Rows from block 5 of the image encoder of a small contrastive image-text model, named by matrix and row number. Rows with one number belong to one neuron. Each number is 128 + 32 x the weight over its row's rms, rounded and kept within 0 to 255. All counts start at 0. Numbers have three digits each.
After each neuron's rows are labels from the 100 images, of 14848, where the neuron reaches its highest value: "top examples" is what is common among them. Only what is clearly more common there than usual is listed. The data: photos with spoken descriptions (Open Images, Localized Narratives).
# fc1: MLP up (encoder.blocks.5.mlp.fc1.weight, 1280x320), inputs 160-239
# fc2: MLP down (encoder.blocks.5.mlp.fc2.weight, 320x1280, transposed), outputs 160-239

fc1.296:123153178126119116149094125078121137111148164159065131103123183153151089070168130201078129110032155118140111110132172086079112161164129108049112066141123141097122131126148101099132108072085108157067135098191110198168178108148129153104140081
fc2.296:169146197115144194146151135167097127129079158146184097146125062207114153161104105087154114124145166144177169145127196122083128129166139144094117148162154130132154127125142141182090125116165136140147135138171116094127123117128183136163124069
top examples: text has "water"

fc1.743:146076148122072148158146110099170084121100126112094117171101156131120130090179087108128162108156103124131079174114127113194096144089152089132067111118073103143148141107117188132088095111120136121084089145144105148167119148118114156178141133
fc2.743:112147097148114102084122108132132147180110168119097143109138078146156136154147145189161169141056112183161111118135002173154132136137069099109121091138133133150170121145128154128063156111097103091135163074126169077101136112160103135177124077
top examples: text has "people"; text has "lights"; text has "wall"; text has "table"

fc1.499:126098142143120132171114109092133112153127174119092140155120142134103130087131115163177154127114161164130167101151179168152129055150082172107169120168160156064130076103153130138158124150145151108125106082117071140107127141084120163160128178
fc2.499:131167131124126156129116158152117187123094149143130130079097106153165155090078180115154107139089145150189096136125211053165166224094104109167070184109134079096129137178138082135163146104148119138082124194131122117136117130125162162152125059
top examples: text has "trees"; text has "buildings"

fc1.178:122124132127050095121097160095167161095052135167102147198177112057112119172161120077115115180156175135133117135147173088135139076150174133118136122100119158080156153168146103118086146100033073116150208132096129121108160158089194157175175133
fc2.178:101123126152082153164115150141163115137118136092097163192094125149110117171127157163133161216117133078177166090113180081113091123104184126124132194113143145135126132117085166155160084104143082147165126120100115036122202107116103099139105121
top examples: text has "sky"; text has "buildings"; text has "building"; text has "road"

fc1.99:084126182144165148114164131108109059175135119146072139145168088132154100096103117069149131092125185139166129082140046158128076121196075170153083067113105143137106082115108086132084113106066092153141082120094081193140127140102139122154119065
fc2.99:124211070036139091140152106114186133047080133129119101151170135138128096188128095147058144085113130085179155151119118102135164160163173098137144165088144197175215154145149225133131168182188119124190186079158107123120138084117169127141128142
top examples: text has "plants"

fc1.584:103142172139091113057135118119056127138080237153129128105169145155138132101159177104095144134119124164173105099092046132132149117152099131107117183087063128129125179156152142184120053134146084113161167165098203109175158097105101094120096171
fc2.584:130143082149128108130100094114113134123113111145137154099144098144088126126106103175126081107076109072089121155099205126116119128105107104112086170135105129143184132215139091101174116155112138100129139178156139112090111137087132052060115143
top examples: text has "water"

fc1.163:159147110152173117145140105102088103128109099094148120102055091170147133150119157128089127124108136169093139104161108105149112123176133167170108074126172085103072132181166182047104117127085107131153120167135127158125098133095091110117107167
fc2.163:143105163172181145079141162091124090087085223102122189127173120133147103081111115117128120091140065171184110164112109149066131134110144107129150113194145137122082104156149119080110108147143110106105123150140085128089146131109124142132114156
top examples: text has "plants"

fc1.24:192121100141082164131160084103034157112111140107076109147125098113146086132121129144167101112138147200073051139068092116150117146113145156204102095164115155149113147136130161140143119103141156141107159144127177122178032117150141123133143123
fc2.24:130120106200185094101133146146103135053133118097148170097152153144140120128087143141085125127115113192112171104153127095091115111099116137150159106122112130095134129141156137090118135141112126119116104099102114131138072168093101070142098114
top examples: text has "grass"

fc1.194:117108175100144146160070094157103153109175116090178129167101131113144169119112183097103171084144083176126184128174120131104119127099133144139099108079144185146139130121087133115112126094136122096085134152172185187110131138179120114107125170
fc2.194:127130207088105129108090106054113129184156118120127124144136115142164090160155061084128129070099111143196149092169120115101111118081159105162151161122077137071095206116111086106127143154177119150112108127113148127142144092090104062113190072
top examples: text has "holding"; text has "wearing"

fc1.255:121069111119148146114045186155177139115048140144160103128077124101161140068081120100060114110151144157183143134151148097154147115118100172093090100142241120115085070134069119177123110164115123111159125112123134156113153130129134208110139109
fc2.255:109170140105111088100121118137087121130151116172110088112119144125126140137155127087114164092088111148222147116120087155111113101133079105111132127135168138087127168175120107155053147195183128112149117140152139110175150137164110197115162065
top examples: text has "trees"; text has "sky"; text has "grass"; text has "water"

fc1.193:167036104046146166155141147105048107124157140152135130098091119108090169157131136115096111155142134144095161100159125185108124120087091122085083157178152148116120092097160109139161149159134119166156105070100149091107179179079166163090146158
fc2.193:148155108148126172126168172160166148125101208128141104129109107080117159153147119124105101083135081162112089115115112104169107196150057156098104123100149113192225120037133131147137092121133159149201144161127102170149106108154099121101135114
top examples: text has "trees"

fc1.75:171116134143101173171071129145131157135159073145147147152127074110076131170062145104139109135084205094153132108107156076159106032160108140098138158111174118186106131173090163145124157090132091024135135100114145174133135080139180141076132156
fc2.75:141131086155133118103082175139227151076108159121131105078123173136170124125123096177130128140124112109107134164097161138099135105179140106201108126158168094075139173129125142176099147115129172130073148152133197119108132149172153180134145145
top examples: text has "sky"; text has "trees"; text has "buildings"; text has "building"

fc1.475:107118094106187093148173105154109081122145108122193166144225148109056100157112118137149155125129044126132174095141108097119065158135152109089089111108123125141151130157120114121129113119126113155089065077161177153130099133118123102153100145
fc2.475:160131142146105105085142107140115168157158116147160082147134157124105178113115143129163103197181154108098117064114165153067149146164136106149106114190152128127116093108147127112176135093138131147131129074107157078075086105131189142095112134
top examples: text has "sky"; text has "buildings"

fc1.374:064138137147126112200087121143095077135089158171119173129112088135134080109203109137155190151117134068159132131133097124159127104125162118156096153123111135136155141082141134112163136133114191101178157124157209114147101134153166132078097110
fc2.374:092152188082151122107152111127120064106093134050123159117169077086104108040097154097118165054134155109092111104092138090131092090127067175075101124133110083151078152129100143168161130150106112087111138173179106136121168176130102132094170118
top examples: text has "holding"

fc1.601:116067090119122107118146175096123194169092136146170068115169094172178134073118156066155118095141163129134139144180142076098066110099162164148156152124169140114172162091160114122141094130142164132151177091138072141081109142136096118128172209
fc2.601:112128090136108127186133130111149146167111081135131119148095128106143181118122114169145183107081127136198145117152142145130168137123043166158189078179143179134147072051125132110157126156140094142195154130063138102183142162123083179131108122
top examples: text has "sky"; text has "trees"; text has "buildings"; text has "road"

fc1.464:137088126098109089182135153147061122083160138146165117110119131169131169151155105156070134105113104088107092144187092120115128071143164149147109097147130137200126060114122160123100163105095115146184061156091085147146056121108134109184098142
fc2.464:150097123108107137116168182165131052121067076088077131068104138155056154134127142100126156142124200126109117122136168126133091148125103161114160148153149131177103148145074137193126169155164115158141185148110124137098150095122113184133086105
top examples: text has "trees"; text has "plants"

fc1.288:134121115058147160134079165098150132113155109177084096139100155095141148097134134057164125099090140118090106157102124135132097125165135120132145135143157130119180162154156152169090122160139106123159109093122117101132149146153164152112135187
fc2.288:127115133186110156181157145143148149148159187130148129110106176141161128131107101062118118147103128100146136128126198074102162168136096168116131127124082095125097107097152114141146089111114144102181107145134161085073114086145120143130091137
top examples: text has "grass"

fc1.216:187194129101149138166120112149173113119094105116122072086141118104090098124162062173108181109134154147187112102106125105065150154136163211117194092078109131092148127164129168103178127124102071140146108157145113152134149148193195133109144096
fc2.216:130074129124092090158157110142110123101138126192160135162142151189088169081182171124125120099099149080169105115097115133079128152120108137121104196120125132124106146152151176144163173152145130106201201184139081114182130134099066164070127142
top examples: text has "table"

fc1.547:202099106063147134118132172086123175163102116128081150154167144079066146156145137059152121094125090175118182097143144160116108070097106175181038097171182148167203096147134182124122133147138125179079118078215129135157110105119163100177129122
fc2.547:056125077113112150098162089163162108074111121103135140149138075110146140104170125172129152157146194138179168123189089153120100156108205175144231143160153132136167203070186130119134141144137124175137079148127098104177110106153137128162132082
top examples: text has "buildings"

fc1.564:162131144118092105141154111140091120121077093166120117189140131119094126144132086137140115101100114147083165113137127157137111132166182139179105099106109161163148153193122121112138192162116173151149119097114134128181107085123106119154109116
fc2.564:129149150132173061126128106102106189130139110136055100107143106124137152126131133203154124150147112121139068075125110143099070083149190093105153179142110114112183133158130110167150147143147085173150088107086132100147146166104104089145124072
top examples: text has "woman"

fc1.239:118158128161161106124136079164157098147129157120162117115090078169147075198125100103100133087132099092155157116133128201122155122140097173159122101135147122146143188176175109060135090125176084092115162117130159109148114130143124113081128180
fc2.239:093135119142136101115162176099131148156106140141130151174179111114104180140114161171089123088188092158041148144094172109109118177107038118088067094103110128106138147127036165077188111126129141149113141119145127115096139110179121085102155119
top examples: text has "food"; text has "plate"

fc1.723:143150114211141128136084091114183066102160163159112108139119142124139154080168160108124122178165111122157086073151057112101142148156133121062124095116113145155115112105132128101145146117057112132106103181149085214152052082112086139154138088
fc2.723:101091096150109123134076102108146092159077128143096164212110165142116107135124138137102131107152136137166141149183057137130093200124094141112100079133115149091152189136112118118121118117145183133156139085131155176127112154159129207087156115
top examples: text has "lights"

fc1.548:126152079069150187115061150095121113137130154132148186107068146120131136110076117131122076167120144105178166184106109175143091136082162109079106076077135150069148071136136142061126146120080176153142166159098141104151112145183144096120076103
fc2.548:118151041065096114103108112137087158131146170121059205120154136118146081112181135128179137093130151147108091130211164055181144185132186168107137181150093189130121125091150096167077132105099135180148131104147094119091111166147081137099109151
top examples: text has "wall"; text has "people"; text has "sitting"; text has "table"

fc1.453:180121099143142166151134159104114086168176120109000161134080162104124153111082115114151093111143144149106094104127124131206096160031076159075098138124168100165137086068143098170091121126135075079132119122130163095173108099179097112110151099
fc2.453:104139114072101184105162133139096120199113158139039191118161111075151129103093164159175114121122173125171077069060177076165131109151104124118095131095161094114123117136124128133161132054150184123086113144109081165178144128064132150106189113
top examples: text has "lights"; text has "buildings"; text has "road"

fc1.573:165116167115086196143148156131093104126054125106153117135064093095149149176132215194121156158145203208146149089157120153099102096100086165169121128144144116100102172092087149169130130063144063073136106124180144142097122100093107103152138065
fc2.573:069170099142110085157046153105118177116163127125127163106077159118165139118179116128155086141131103102111074113088153100158119165088115098136144127165142153122113088127175125082115130179155127126133127134116078186098117044070157134104163119
top examples: text has "sky"

fc1.248:109139084102056104139118131164063148111152144106091176155109211108043126142118140136141143143148137160177106087121089102083107126092142148103087185093093114095123076137155151167136165160119170085108147171133137086149105107088130104069097098
fc2.248:130154147135124097158156132127156124165146072116117132150109162129123148115118113146121177100153134126095125122068104128130125091129131074084074096170118143093097145122160200090141152087118135142106138137092121167125130099150140122131166134
top examples: text has "flowers"

fc1.349:105165083152131157117095181116122078101124146134156105107122155083071075111100177197102127179139104099128109124106200073083153152138088126102095147125189180105135189093149072143156088127100179100139118125074099131111114133143136085144105146
fc2.349:097141119097115119117137177113039134074036124169180149070114114134125147163078100098086109113143076169096165170132118113132125089099106129099139141157129096118051108074125138077135115086076040110126099157175149115128115140176137142153168193
top examples: text has "food"

fc1.542:158130126183109131178105106137141135197074123148165141097117197113136098088183136177162132167116120101098144138104166166145137173101145152093101135132122151086116106115112074122092083149105154164111137144131132151119171089099145141117074165
fc2.542:165119102122161118085153139163103145101190101144144199153116142124121090148151082138133129124240119116131099088139114022140112124131112102126162066174099153182202125171075147114101169129094072095175139120132134115147136132166173071149116061
top examples: text has "flowers"

fc1.324:219122126067068133120140139108129063072154179092141132135158079144157113161117120104110126125140158167148182131170113170140162158123130182148064099086090107104166130174113164198151158119167060163181188117139137175122096099059182096088108170
fc2.324:137144084110188143073098174075147155134151094141120137132099175101119130163122120122128114171088115156123133116133109137167114124179151122118124152132185095135107095114076087120060119109077139174109113132121062096168154109152091216095118082
top examples: text has "buildings"

fc1.108:108147063103067168108167157105129162172096115170129115159120150150094071098147145195161131125136086125120178176169150104180100095199098140145105141107155136106150132138093139143151145181067139118082107083129137085135097169110173102163122159
fc2.108:097135122114194092137155118067128137155114174131118152131169144145122166124173115099145108112135123107140145085170099155158120122202151071088098086153162165080143141133120147110132197144099151121118187134117097113120116126123096157163146141
top examples: text has "wearing"; text has "woman"

fc1.668:143167122131138144085135107062133132090103104101049120150057108087147127118140141102167116129079120110108117115136175140183141161171143179121105100065110113171152114139137146079135119144093160157134181118110125149206161185144188119077107147
fc2.668:072116135115068071073098152132128122123104163141124100149122174063094142104079182163121096172153123185167150117149125073157189118162105106157121188197123099084145122153108118146178106137154128183182110204130160127172171103139122090126058085
top examples: text has "buildings"

fc1.271:095098086138148142111150173121104137119096069115142180162107096156094125166135137141102173158144136083184165156160100182160109110138138176093176167116167142159113170143124091150147093137120132141107142147124089154163061160090109125119145138
fc2.271:139112141122139095145068132172163151208079106134111155089176153097165097084119077146193121152164131095117081147162116109122166103098163060142140155091142121123102137220152114105135162135098115105117113140098079052077161158113139148101192139
top examples: text has "buildings"

fc1.4:159132084121129133118115091112120132160101124191183127194103119137169112159166119132102110133169121186141104178110130149107144095160121074172104131151149084125111091131089114168131129119121118106077147159140184087105143223056149126144131079
fc2.4:119110198110073070113084120121156099108133142077123095145138054104110170121115097122113093161159119158133120083110212119111132142155140124093094158097110084096064125131096121051137106067052098064160188095137120073134122123131112136085108103
top examples: text has "buildings"

fc1.78:092132118128087163128125098113135120128234125103065127138128129126158128202151120149148176134078149147120117048136138120148153084105102084154193113110105155103140133113133121127171111124053152150199096099125099156161100158111137129090139161
fc2.78:133116199128186107145120122145113165086124076115098120158059107153169147099149155163067138183116134126112141107169126163106172094089102121183103190173099180114148155130140185131130110150151125148123144154162143086111107100141131119153170082
top examples: text has "wall"; text has "standing"; text has "people"; text has "holding"

fc1.260:118106123131163115089109156123181082215068142123071153081096015114127092081164140082130084105151107155089102117186132208125084136098147108120125142172112145087125126131140125197145142168210141199106097156132094076141156177098086135172111193
fc2.260:120134126124124120074113094156123131051156136065166182158158143130180112101192092177139110076091133099129128135230156113177125074098137152159139111081178120124143133114108128124142148109143164159065140114128156155097119152142091112171132078
top examples: text has "wall"; text has "lights"

fc1.125:097109079156129108093128106106052086133170099133101097160076088092130154177143164153117094142127164116121115138105145080090072199130114179124083152123099107114120176142107165129128136092151093119116143147180027089192155108104164112158142112
fc2.125:137085139132139089119119124110120132109161141147141102149165138136120148072062079104138096058094145104104104075085131144161131089105133124127126106098178155163113093103107111124100115163097121201105178115156150174077127100135208132120126109
top examples: text has "trees"; text has "grass"

fc1.703:117138089139118167164101000116131098078121162188174143148123101122089129101133169171160145100151149138074136116085145138136133113138083159101123107195134129123167202073169126138167119091117054111098206062105080073130098124153120161121122142
fc2.703:147163144114120149110114114132184153152129111159113107099126184156118159094136110124124105175114138060133129128079106138140213126106134064141188213115213105086198155113169138161125137106125108091118150073151085140100155139166098160145107075
top examples: text has "buildings"; text has "building"; text has "road"

fc1.338:148071141138107133125180121119114107092159113085094078134070110143047125123126133155137142153111124121147098145149144171062156152086110116136144124166145106111162130126176150095058163101140127190141139125112135188172135124176111125147146094
fc2.338:171125122142102075107090127131082103139172111180127110133161048137113128093119174094108102082143158158134054183157146123145134045063127088138169156103117106097128153148108170149142108179166190109179111187105122114118153132080105181150157107
top examples: text has "two"

fc1.289:128132097117100112090144159130207160129123112149113136119200144101132174060178173133182106111166133106129143089165096114164058114090136137147138169147122148100140152132132124156163177118183125172115121150133134128082123092139092134160147160
fc2.289:178125103123062154124071100212111145139175108125144120100135240138144154155122146152177177104077148155131139158117169123160181082151167090105179129071107109128160162147152146148174053208114113122173143197063114094167058136106139086092155101
top examples: text has "wearing"

fc1.544:128097142137103133143049094159123082067143140129124147098168091163138094170086146113080125162138138155134178119080205151096083163134122150156118093108151150110156170125118123105080128138121106153161168132183109119136074185069087106122128131
fc2.544:141154156079144149142152073075162099115122202125179094148146151100131105138105131166162138139062099087090118143077126134095098165102166161137154100133106098166208112148122181105097130125131125109123208083136127139137126214165078153128168133
top examples: text has "grass"

fc1.696:121101110230084111108100058094202149115137147165134154193082136136149083112090078146180135101123127196143120122108147118131143121123135113146133117085060128100119085140132185118179170101131123193107144127161112124109153164141137108035131120
fc2.696:164154112095133097115131146110118142083125079142112105102147101081149133154087127147124104115149145108131133177131101102153106140116157120124120140146107155132133131048164091183093193123114160153124130093110130119124108123164167145154117095
top examples: text has "wall"; text has "table"; text has "sitting"; text has "chairs"

fc1.277:104122069140141121105161137142085092106134167189144125183083137175071089107129146161171104168124227109104122127157085108120101137148146155139148131124150157143150096110072092105192119151138160099085140159155072109103132094104111170123114116
fc2.277:176154173167152163089088110145131139122172105115163152118151122163100105159126128122178126100176182140034118112125097057160163096131055106133088128114145116190144157103182109100149126149110197138132120106098127143165124129084141088171072151
top examples: text has "sky"; text has "trees"; text has "plants"; text has "grass"

fc1.344:092173111081115133142071163151134124082128131042090115154099142181107149106199164104114126124123145218110157138161073103092125086115124169168139188023098146129130117115082146156170143106112138151093111137103120149105085130113107126097140114
fc2.344:115140186184140081155154074109150107158142108100101133138205092079180152091116096109138151132117106108154084103109115115120106055092082159174122133191076065125115169118150094117139126086161137137153155140103143180102109082169133101160073143
top examples: text has "holding"

fc1.688:161147146097158124184096163111094096094094097138088120087130142131144176142142134101121069147144155122128110106078085149140131110150167187094114176131152118143126181113172091085117153128141120163136091128120155151099142155176161104119120149
fc2.688:082160125085166105107135117178115087156186104194138164158123162079154105098183111101151097125090117103104120107150134101187111160175120144114129118123106139092135130144116133146109138164113120122131139156099146111123157096138063169148119101
top examples: text has "wall"; text has "table"; text has "sitting"; text has "chairs"

fc1.319:095151067143094133136096118142154093137098119101058144142115133101091160119184108102112171146098187176146107109195195130123082080118161231109149097111156108122134144146156177186100103145168077097173166125076099143125155076127123176164152147
fc2.319:096169107132130085112175131126166078157094123169134105158107115143131175129159108107104136137134133103151138125172078091110144162082187192174165141187230136160154182133122140139129092155158088172184100196071108135168103135122130207075122013
top examples: text has "trees"; text has "sky"; text has "grass"; text has "plants"

fc1.442:083150101139171108114121114149158140140129123113143097150148052114115132099121120098059112086135125162163146140112098127163108181163089183152151157149137147082136144129202161113115149137077185149123139109161052109092076146114153064092086114
fc2.442:119104112151137128132113154140172178174155149155142125173098121089139139139127097148088098149109176102160132097127155120157117091133080167095125136090137134175188144113185127097154173082088118072088158100164117114135160157151093160128144163
top examples: text has "table"

fc1.599:102155133118172081090120147127059095134153156117135130149109132116141108127128184197164088124137094145105109109149198124098151136132119132150125123062165109149145157113055157112090168154148122142142111106167183126209135053073131106125121126
fc2.599:162148115138109063188126110106149148169119158141193107169141141117122046154147147115085145079158079089139189131104144075140135134135081118148103166121144078198142175094113140133156107177123079114172085141070138135172181128116150102207130141
top examples: text has "water"

fc1.662:109131122076133132147128125143113135149135068174084110146071127112083141116164089116181145162125150139100152109102153172089142066102103125113103079157118097119140115194118182173090106126141172123121098130159121109118151155095174167108107116
fc2.662:121120125096121079121113139094099207143132137068109144122115100147201167144104169116125157131049112130137121107115096116112129108133126092156160109101140125108105104119157184148143134176138171103123109067149114102167126097124103130133155129
top examples: text has "wearing"; text has "black"

fc1.505:151120096112179167175132162060112044141115181107163180147107107170106117089133131161143107110153127139149176158094160092052082111146133121164071118093148119138116142132155143090116139144079195103168105144172091125068144070104153147162075171
fc2.505:160118083154097129071120122115134171132172207137155124152187129043128175149133146105149177164159144114112190117138132136197120122142136126100132107153172149179165087168134110129177119139122137148100123105127118091143108157153184108101151113
top examples: text has "trees"; text has "grass"

fc1.719:120111106109137162077109215165144111223113089129156160114122159160120131156096136157142133157137107134115119173147115098042121152117144149188088111028134142137129098163167120177136087146128107137117138148149188127099050156166126128105120110
fc2.719:156099129086071228122160148162132126080139107085115129125101195173108148085125113133136093102130159096138133145156098103202144180179130122094144114152162124071097154155166186121091142109114115116108095139111199127148107054079113077126119153
top examples: text has "wearing"

fc1.134:140080107151114149117141117090175084121086167146132123109080127100134126100062082157152154149116101171130140112117122129156121186091102160107142115057092148094162142207102087165153154072145151050095164147080099133141151097167140108117213163
fc2.134:129163111108113099079087104113124112152046128126148108110056124129113181119106151147101124201115128075128052185206113062155193136115204129088129140159131119073202139142186125127081174123158153191125110067130069065160108113132159093111087112
top examples: text has "water"

fc1.69:197139131109150148170069169119153139093135111104163033137082111148104114068113129155175172130116093081110180131052098157097150143110084133092107185112159105064108158134131089106084198082141123142110126154167158168178069042148176113113120137
fc2.69:129100123210144179112146113076163153151145087120183063095167137077116162089086145129110088182108125118115170173158109193127165107141189171097119156131141102123171125074047127160158098168153140150159123144188118067135174105110154074136141122
top examples: text has "wearing"; text has "man"; text has "black"

fc1.137:099140131109129101125107107165076184064154117167079126142099155155117140160165133150145146140130080166174172109134153119148159091141105129088125114089101048060060115085112177102131170048097163163122112124097161106134099111110177088119118132
fc2.137:092145088050163133194122158103112109099152122126127114123134159095168135108097141126104111124166126058149096078096072152119187206097084162134135089125081147106115154094098170184102147148065059145113124122095157120148171086086175109157095142
top examples: text has "people"

fc1.270:131118170113184098091103102175107106116102113110159132083060187082193138078153187136156084136125126141138112098098110074115122122161083145135123107107090137173164072094096185100154183139171083087115121162196153160151110158171127087126161136
fc2.270:119170089109096131177082091216198142118139084151143168075100167123107100139147121111154120142155187132112141188125070105173144085086104142118138133120133105119055116132137112130134122151148214160115080129127080160129134193105138096073130124
top examples: text has "food"

fc1.217:089144108182150123126122101174066132123169133151105150166108132128099177086163143095121133158140123131094149156132120110129102075115151163122170145098096117138182169140078160152137133099189078096141115125150158129123134155140148149181150121
fc2.217:108119182156111095150130144129171099197094119111166139145153152187128098134102141152132101142092135128181121113111128091118226152153104159139111124238110148149146089088139102144184173085162162071197085167126088218091081106084141161098067127
top examples: text has "people"

fc1.316:112070214145124057095113143182148147179135125135053126091163072156109115133189146082145105147169120061076123141128163118086154104123133127115056162177134110214187129129122198112102163102105142108214148152109108148092180142135083143179146098
fc2.316:170160121150121157085115160106100164140105153146166066149084152087077107064127142139171161098085114076092154078110098132126072132065083098055112099118104177190153118136137106151073102169140106152152118150167116161101153140147101107134177118
top examples: text has "sky"; text has "clouds"

fc1.526:092180122088149158072069090166138085121137106104113162193119103109091177117056113126172098159117102118141147154130148118110122156137098155099145116156152088099112087088156055136129152126104119122152113125110189097216062200098103128175136083
fc2.526:185103104181099136092092169122132167105183121129070095167169144158080147087110049143108179060107128144137135164094105146116125102108108130117141182122110145118127192181166113090093074146048127122118081132123130134101101096143118117096106148
top examples: text has "wearing"; text has "woman"; text has "smiling"

fc1.238:146135138152074174094170169171078104138136166084099163129108063108159124176107126105060124096087174111099108156092097133153118177139177145138136146141114167109156141100072138150073098065212120102147131141138134111132111089123127105150113128
fc2.238:112131103193126113149135102144130182134111117139159079145146140198116151150125169175191093099186174150106143131089131130144112134133121105162152183097092110118125118178156078178135151169129174168111155139169090141112172051109105123131106086
top examples: text has "table"

fc1.202:111158074095138138089231112141128183091157126158070129147151104075122106119182124102106133122118130110107108108070172195092084098171080125097169155118133172125097158123110141112152089105083114092100138196157124093090124169134154143135114111
fc2.202:110185143131162139095113156150173089146164099102197132151099123162097112148164087148113101170160120133162110097183144088136186162210062151087184110110105161106162153168029138133128171069176163127150131156087074095128150077156148151100115132
top examples: text has "people"; text has "standing"

fc1.276:117123168141127130140130160086105196139101152137125048118093132104126120145124137148100103136149158121111148109122105108133151110163107162084123168033118156214072173134109151150143119180172104090170130131123165036130174090179053101124086186
fc2.276:191175088113122115089085071125137204087120150110093098119133186089132143067138122073125092087128182087076117173115132101164074098131136140123065125127167099200191119116142138108204124117131102113152121123128097127187202093111135172096140167
top examples: text has "water"

fc1.281:091070094125092134099125116126101159133109110071134125178148105098092155117142146139092130165166110078067086184125123104137094150101106118117130139109135132148103061102102126093136159096138133116122084120086167088115133108145150089098184122
fc2.281:122153083100141138123138101100133187159064158138116157084132147151160250133132156078093101157103095094197150117166132079163057126101089187051149108113157086078080163107106099162116120114124128127109122146086132174132083146115133168077097120
top examples: text has "grass"; text has "water"; text has "plants"

fc1.563:147164158154132091161145149138161083039113111111115148110130116122143143096176098110119144104120135101050183103157094164146148111117189157113156135141154165122176148211145101147137105121166162175137117160157099086103123129146091114164093128
fc2.563:107172183124123138113126122069026117136125170099103199059149178105128124117135118095126114088157112087162113172160145173081082158098085167152119236122126134161114076117121110136154133120127148147117131092131168145077147140122168123091112110
top examples: text has "people"; text has "sitting"; text has "table"; text has "chairs"

fc1.310:118142080147176088133135133134109128128124130115121170173139126121196100123126166096093112139149124166135126147155163117111113076148197133126140112148107095142153183157106177071110106171133098154201153126129152061136139154127161197080168115
fc2.310:176183135143141101121163080113109175100184106101169105119162083147104147111112086134104146127131072133144194080126148154113117105145151062086078122126161104152158163106129128150178196146170183136148133149128192094170177155174142048132095170
top examples: text has "water"

fc1.717:159093200078115133116151126144173097170151145062117155079160105108107079170123129145160091101170165202116143144145131115214124150120125124128149187093153107120112104101088155170138108121106105108138149133146122110128119151218116119084144132
fc2.717:141133167142089168122119080147077167122079130074091108127136171168141118099151148102153116120131147103091094067090099166064123083123130202141098100176083173103135133057129080157146056116094171153152105158171126106167133062122072171146144169
top examples: text has "buildings"

fc1.390:165137107130104121164150141198097151031090152158205104093160192119106132123153161100129157126119138141171137169147106206112155142116107129118147116122096166118148139181105056146143173147100141135152109125058116155174085148160135120116142111
fc2.390:131140123143116129101112109060113069160081137134156164125112128131156159119125139084169133136104101183140160166139127104138162123110192102171085125164120171098102139093155163127124122112114124158154148064111145139125154146075155098139133133
top examples: text has "flowers"

fc1.250:108114153116144145110152054162092146106149125118121079092145118066176165104057139165092177152136123100068117112173107117092121129079148169148120092121120109146142170116107098113112093047132115114132138107173160090152108141113096099165086171
fc2.250:112185104153131122162120177111120086090052152132113146100187110133123136170099145150095118116141089120132181098086103085126128123147185066143139165123082153112072095085119139130082120209098126161102189088092114143111160095145115108190187085
top examples: text has "people"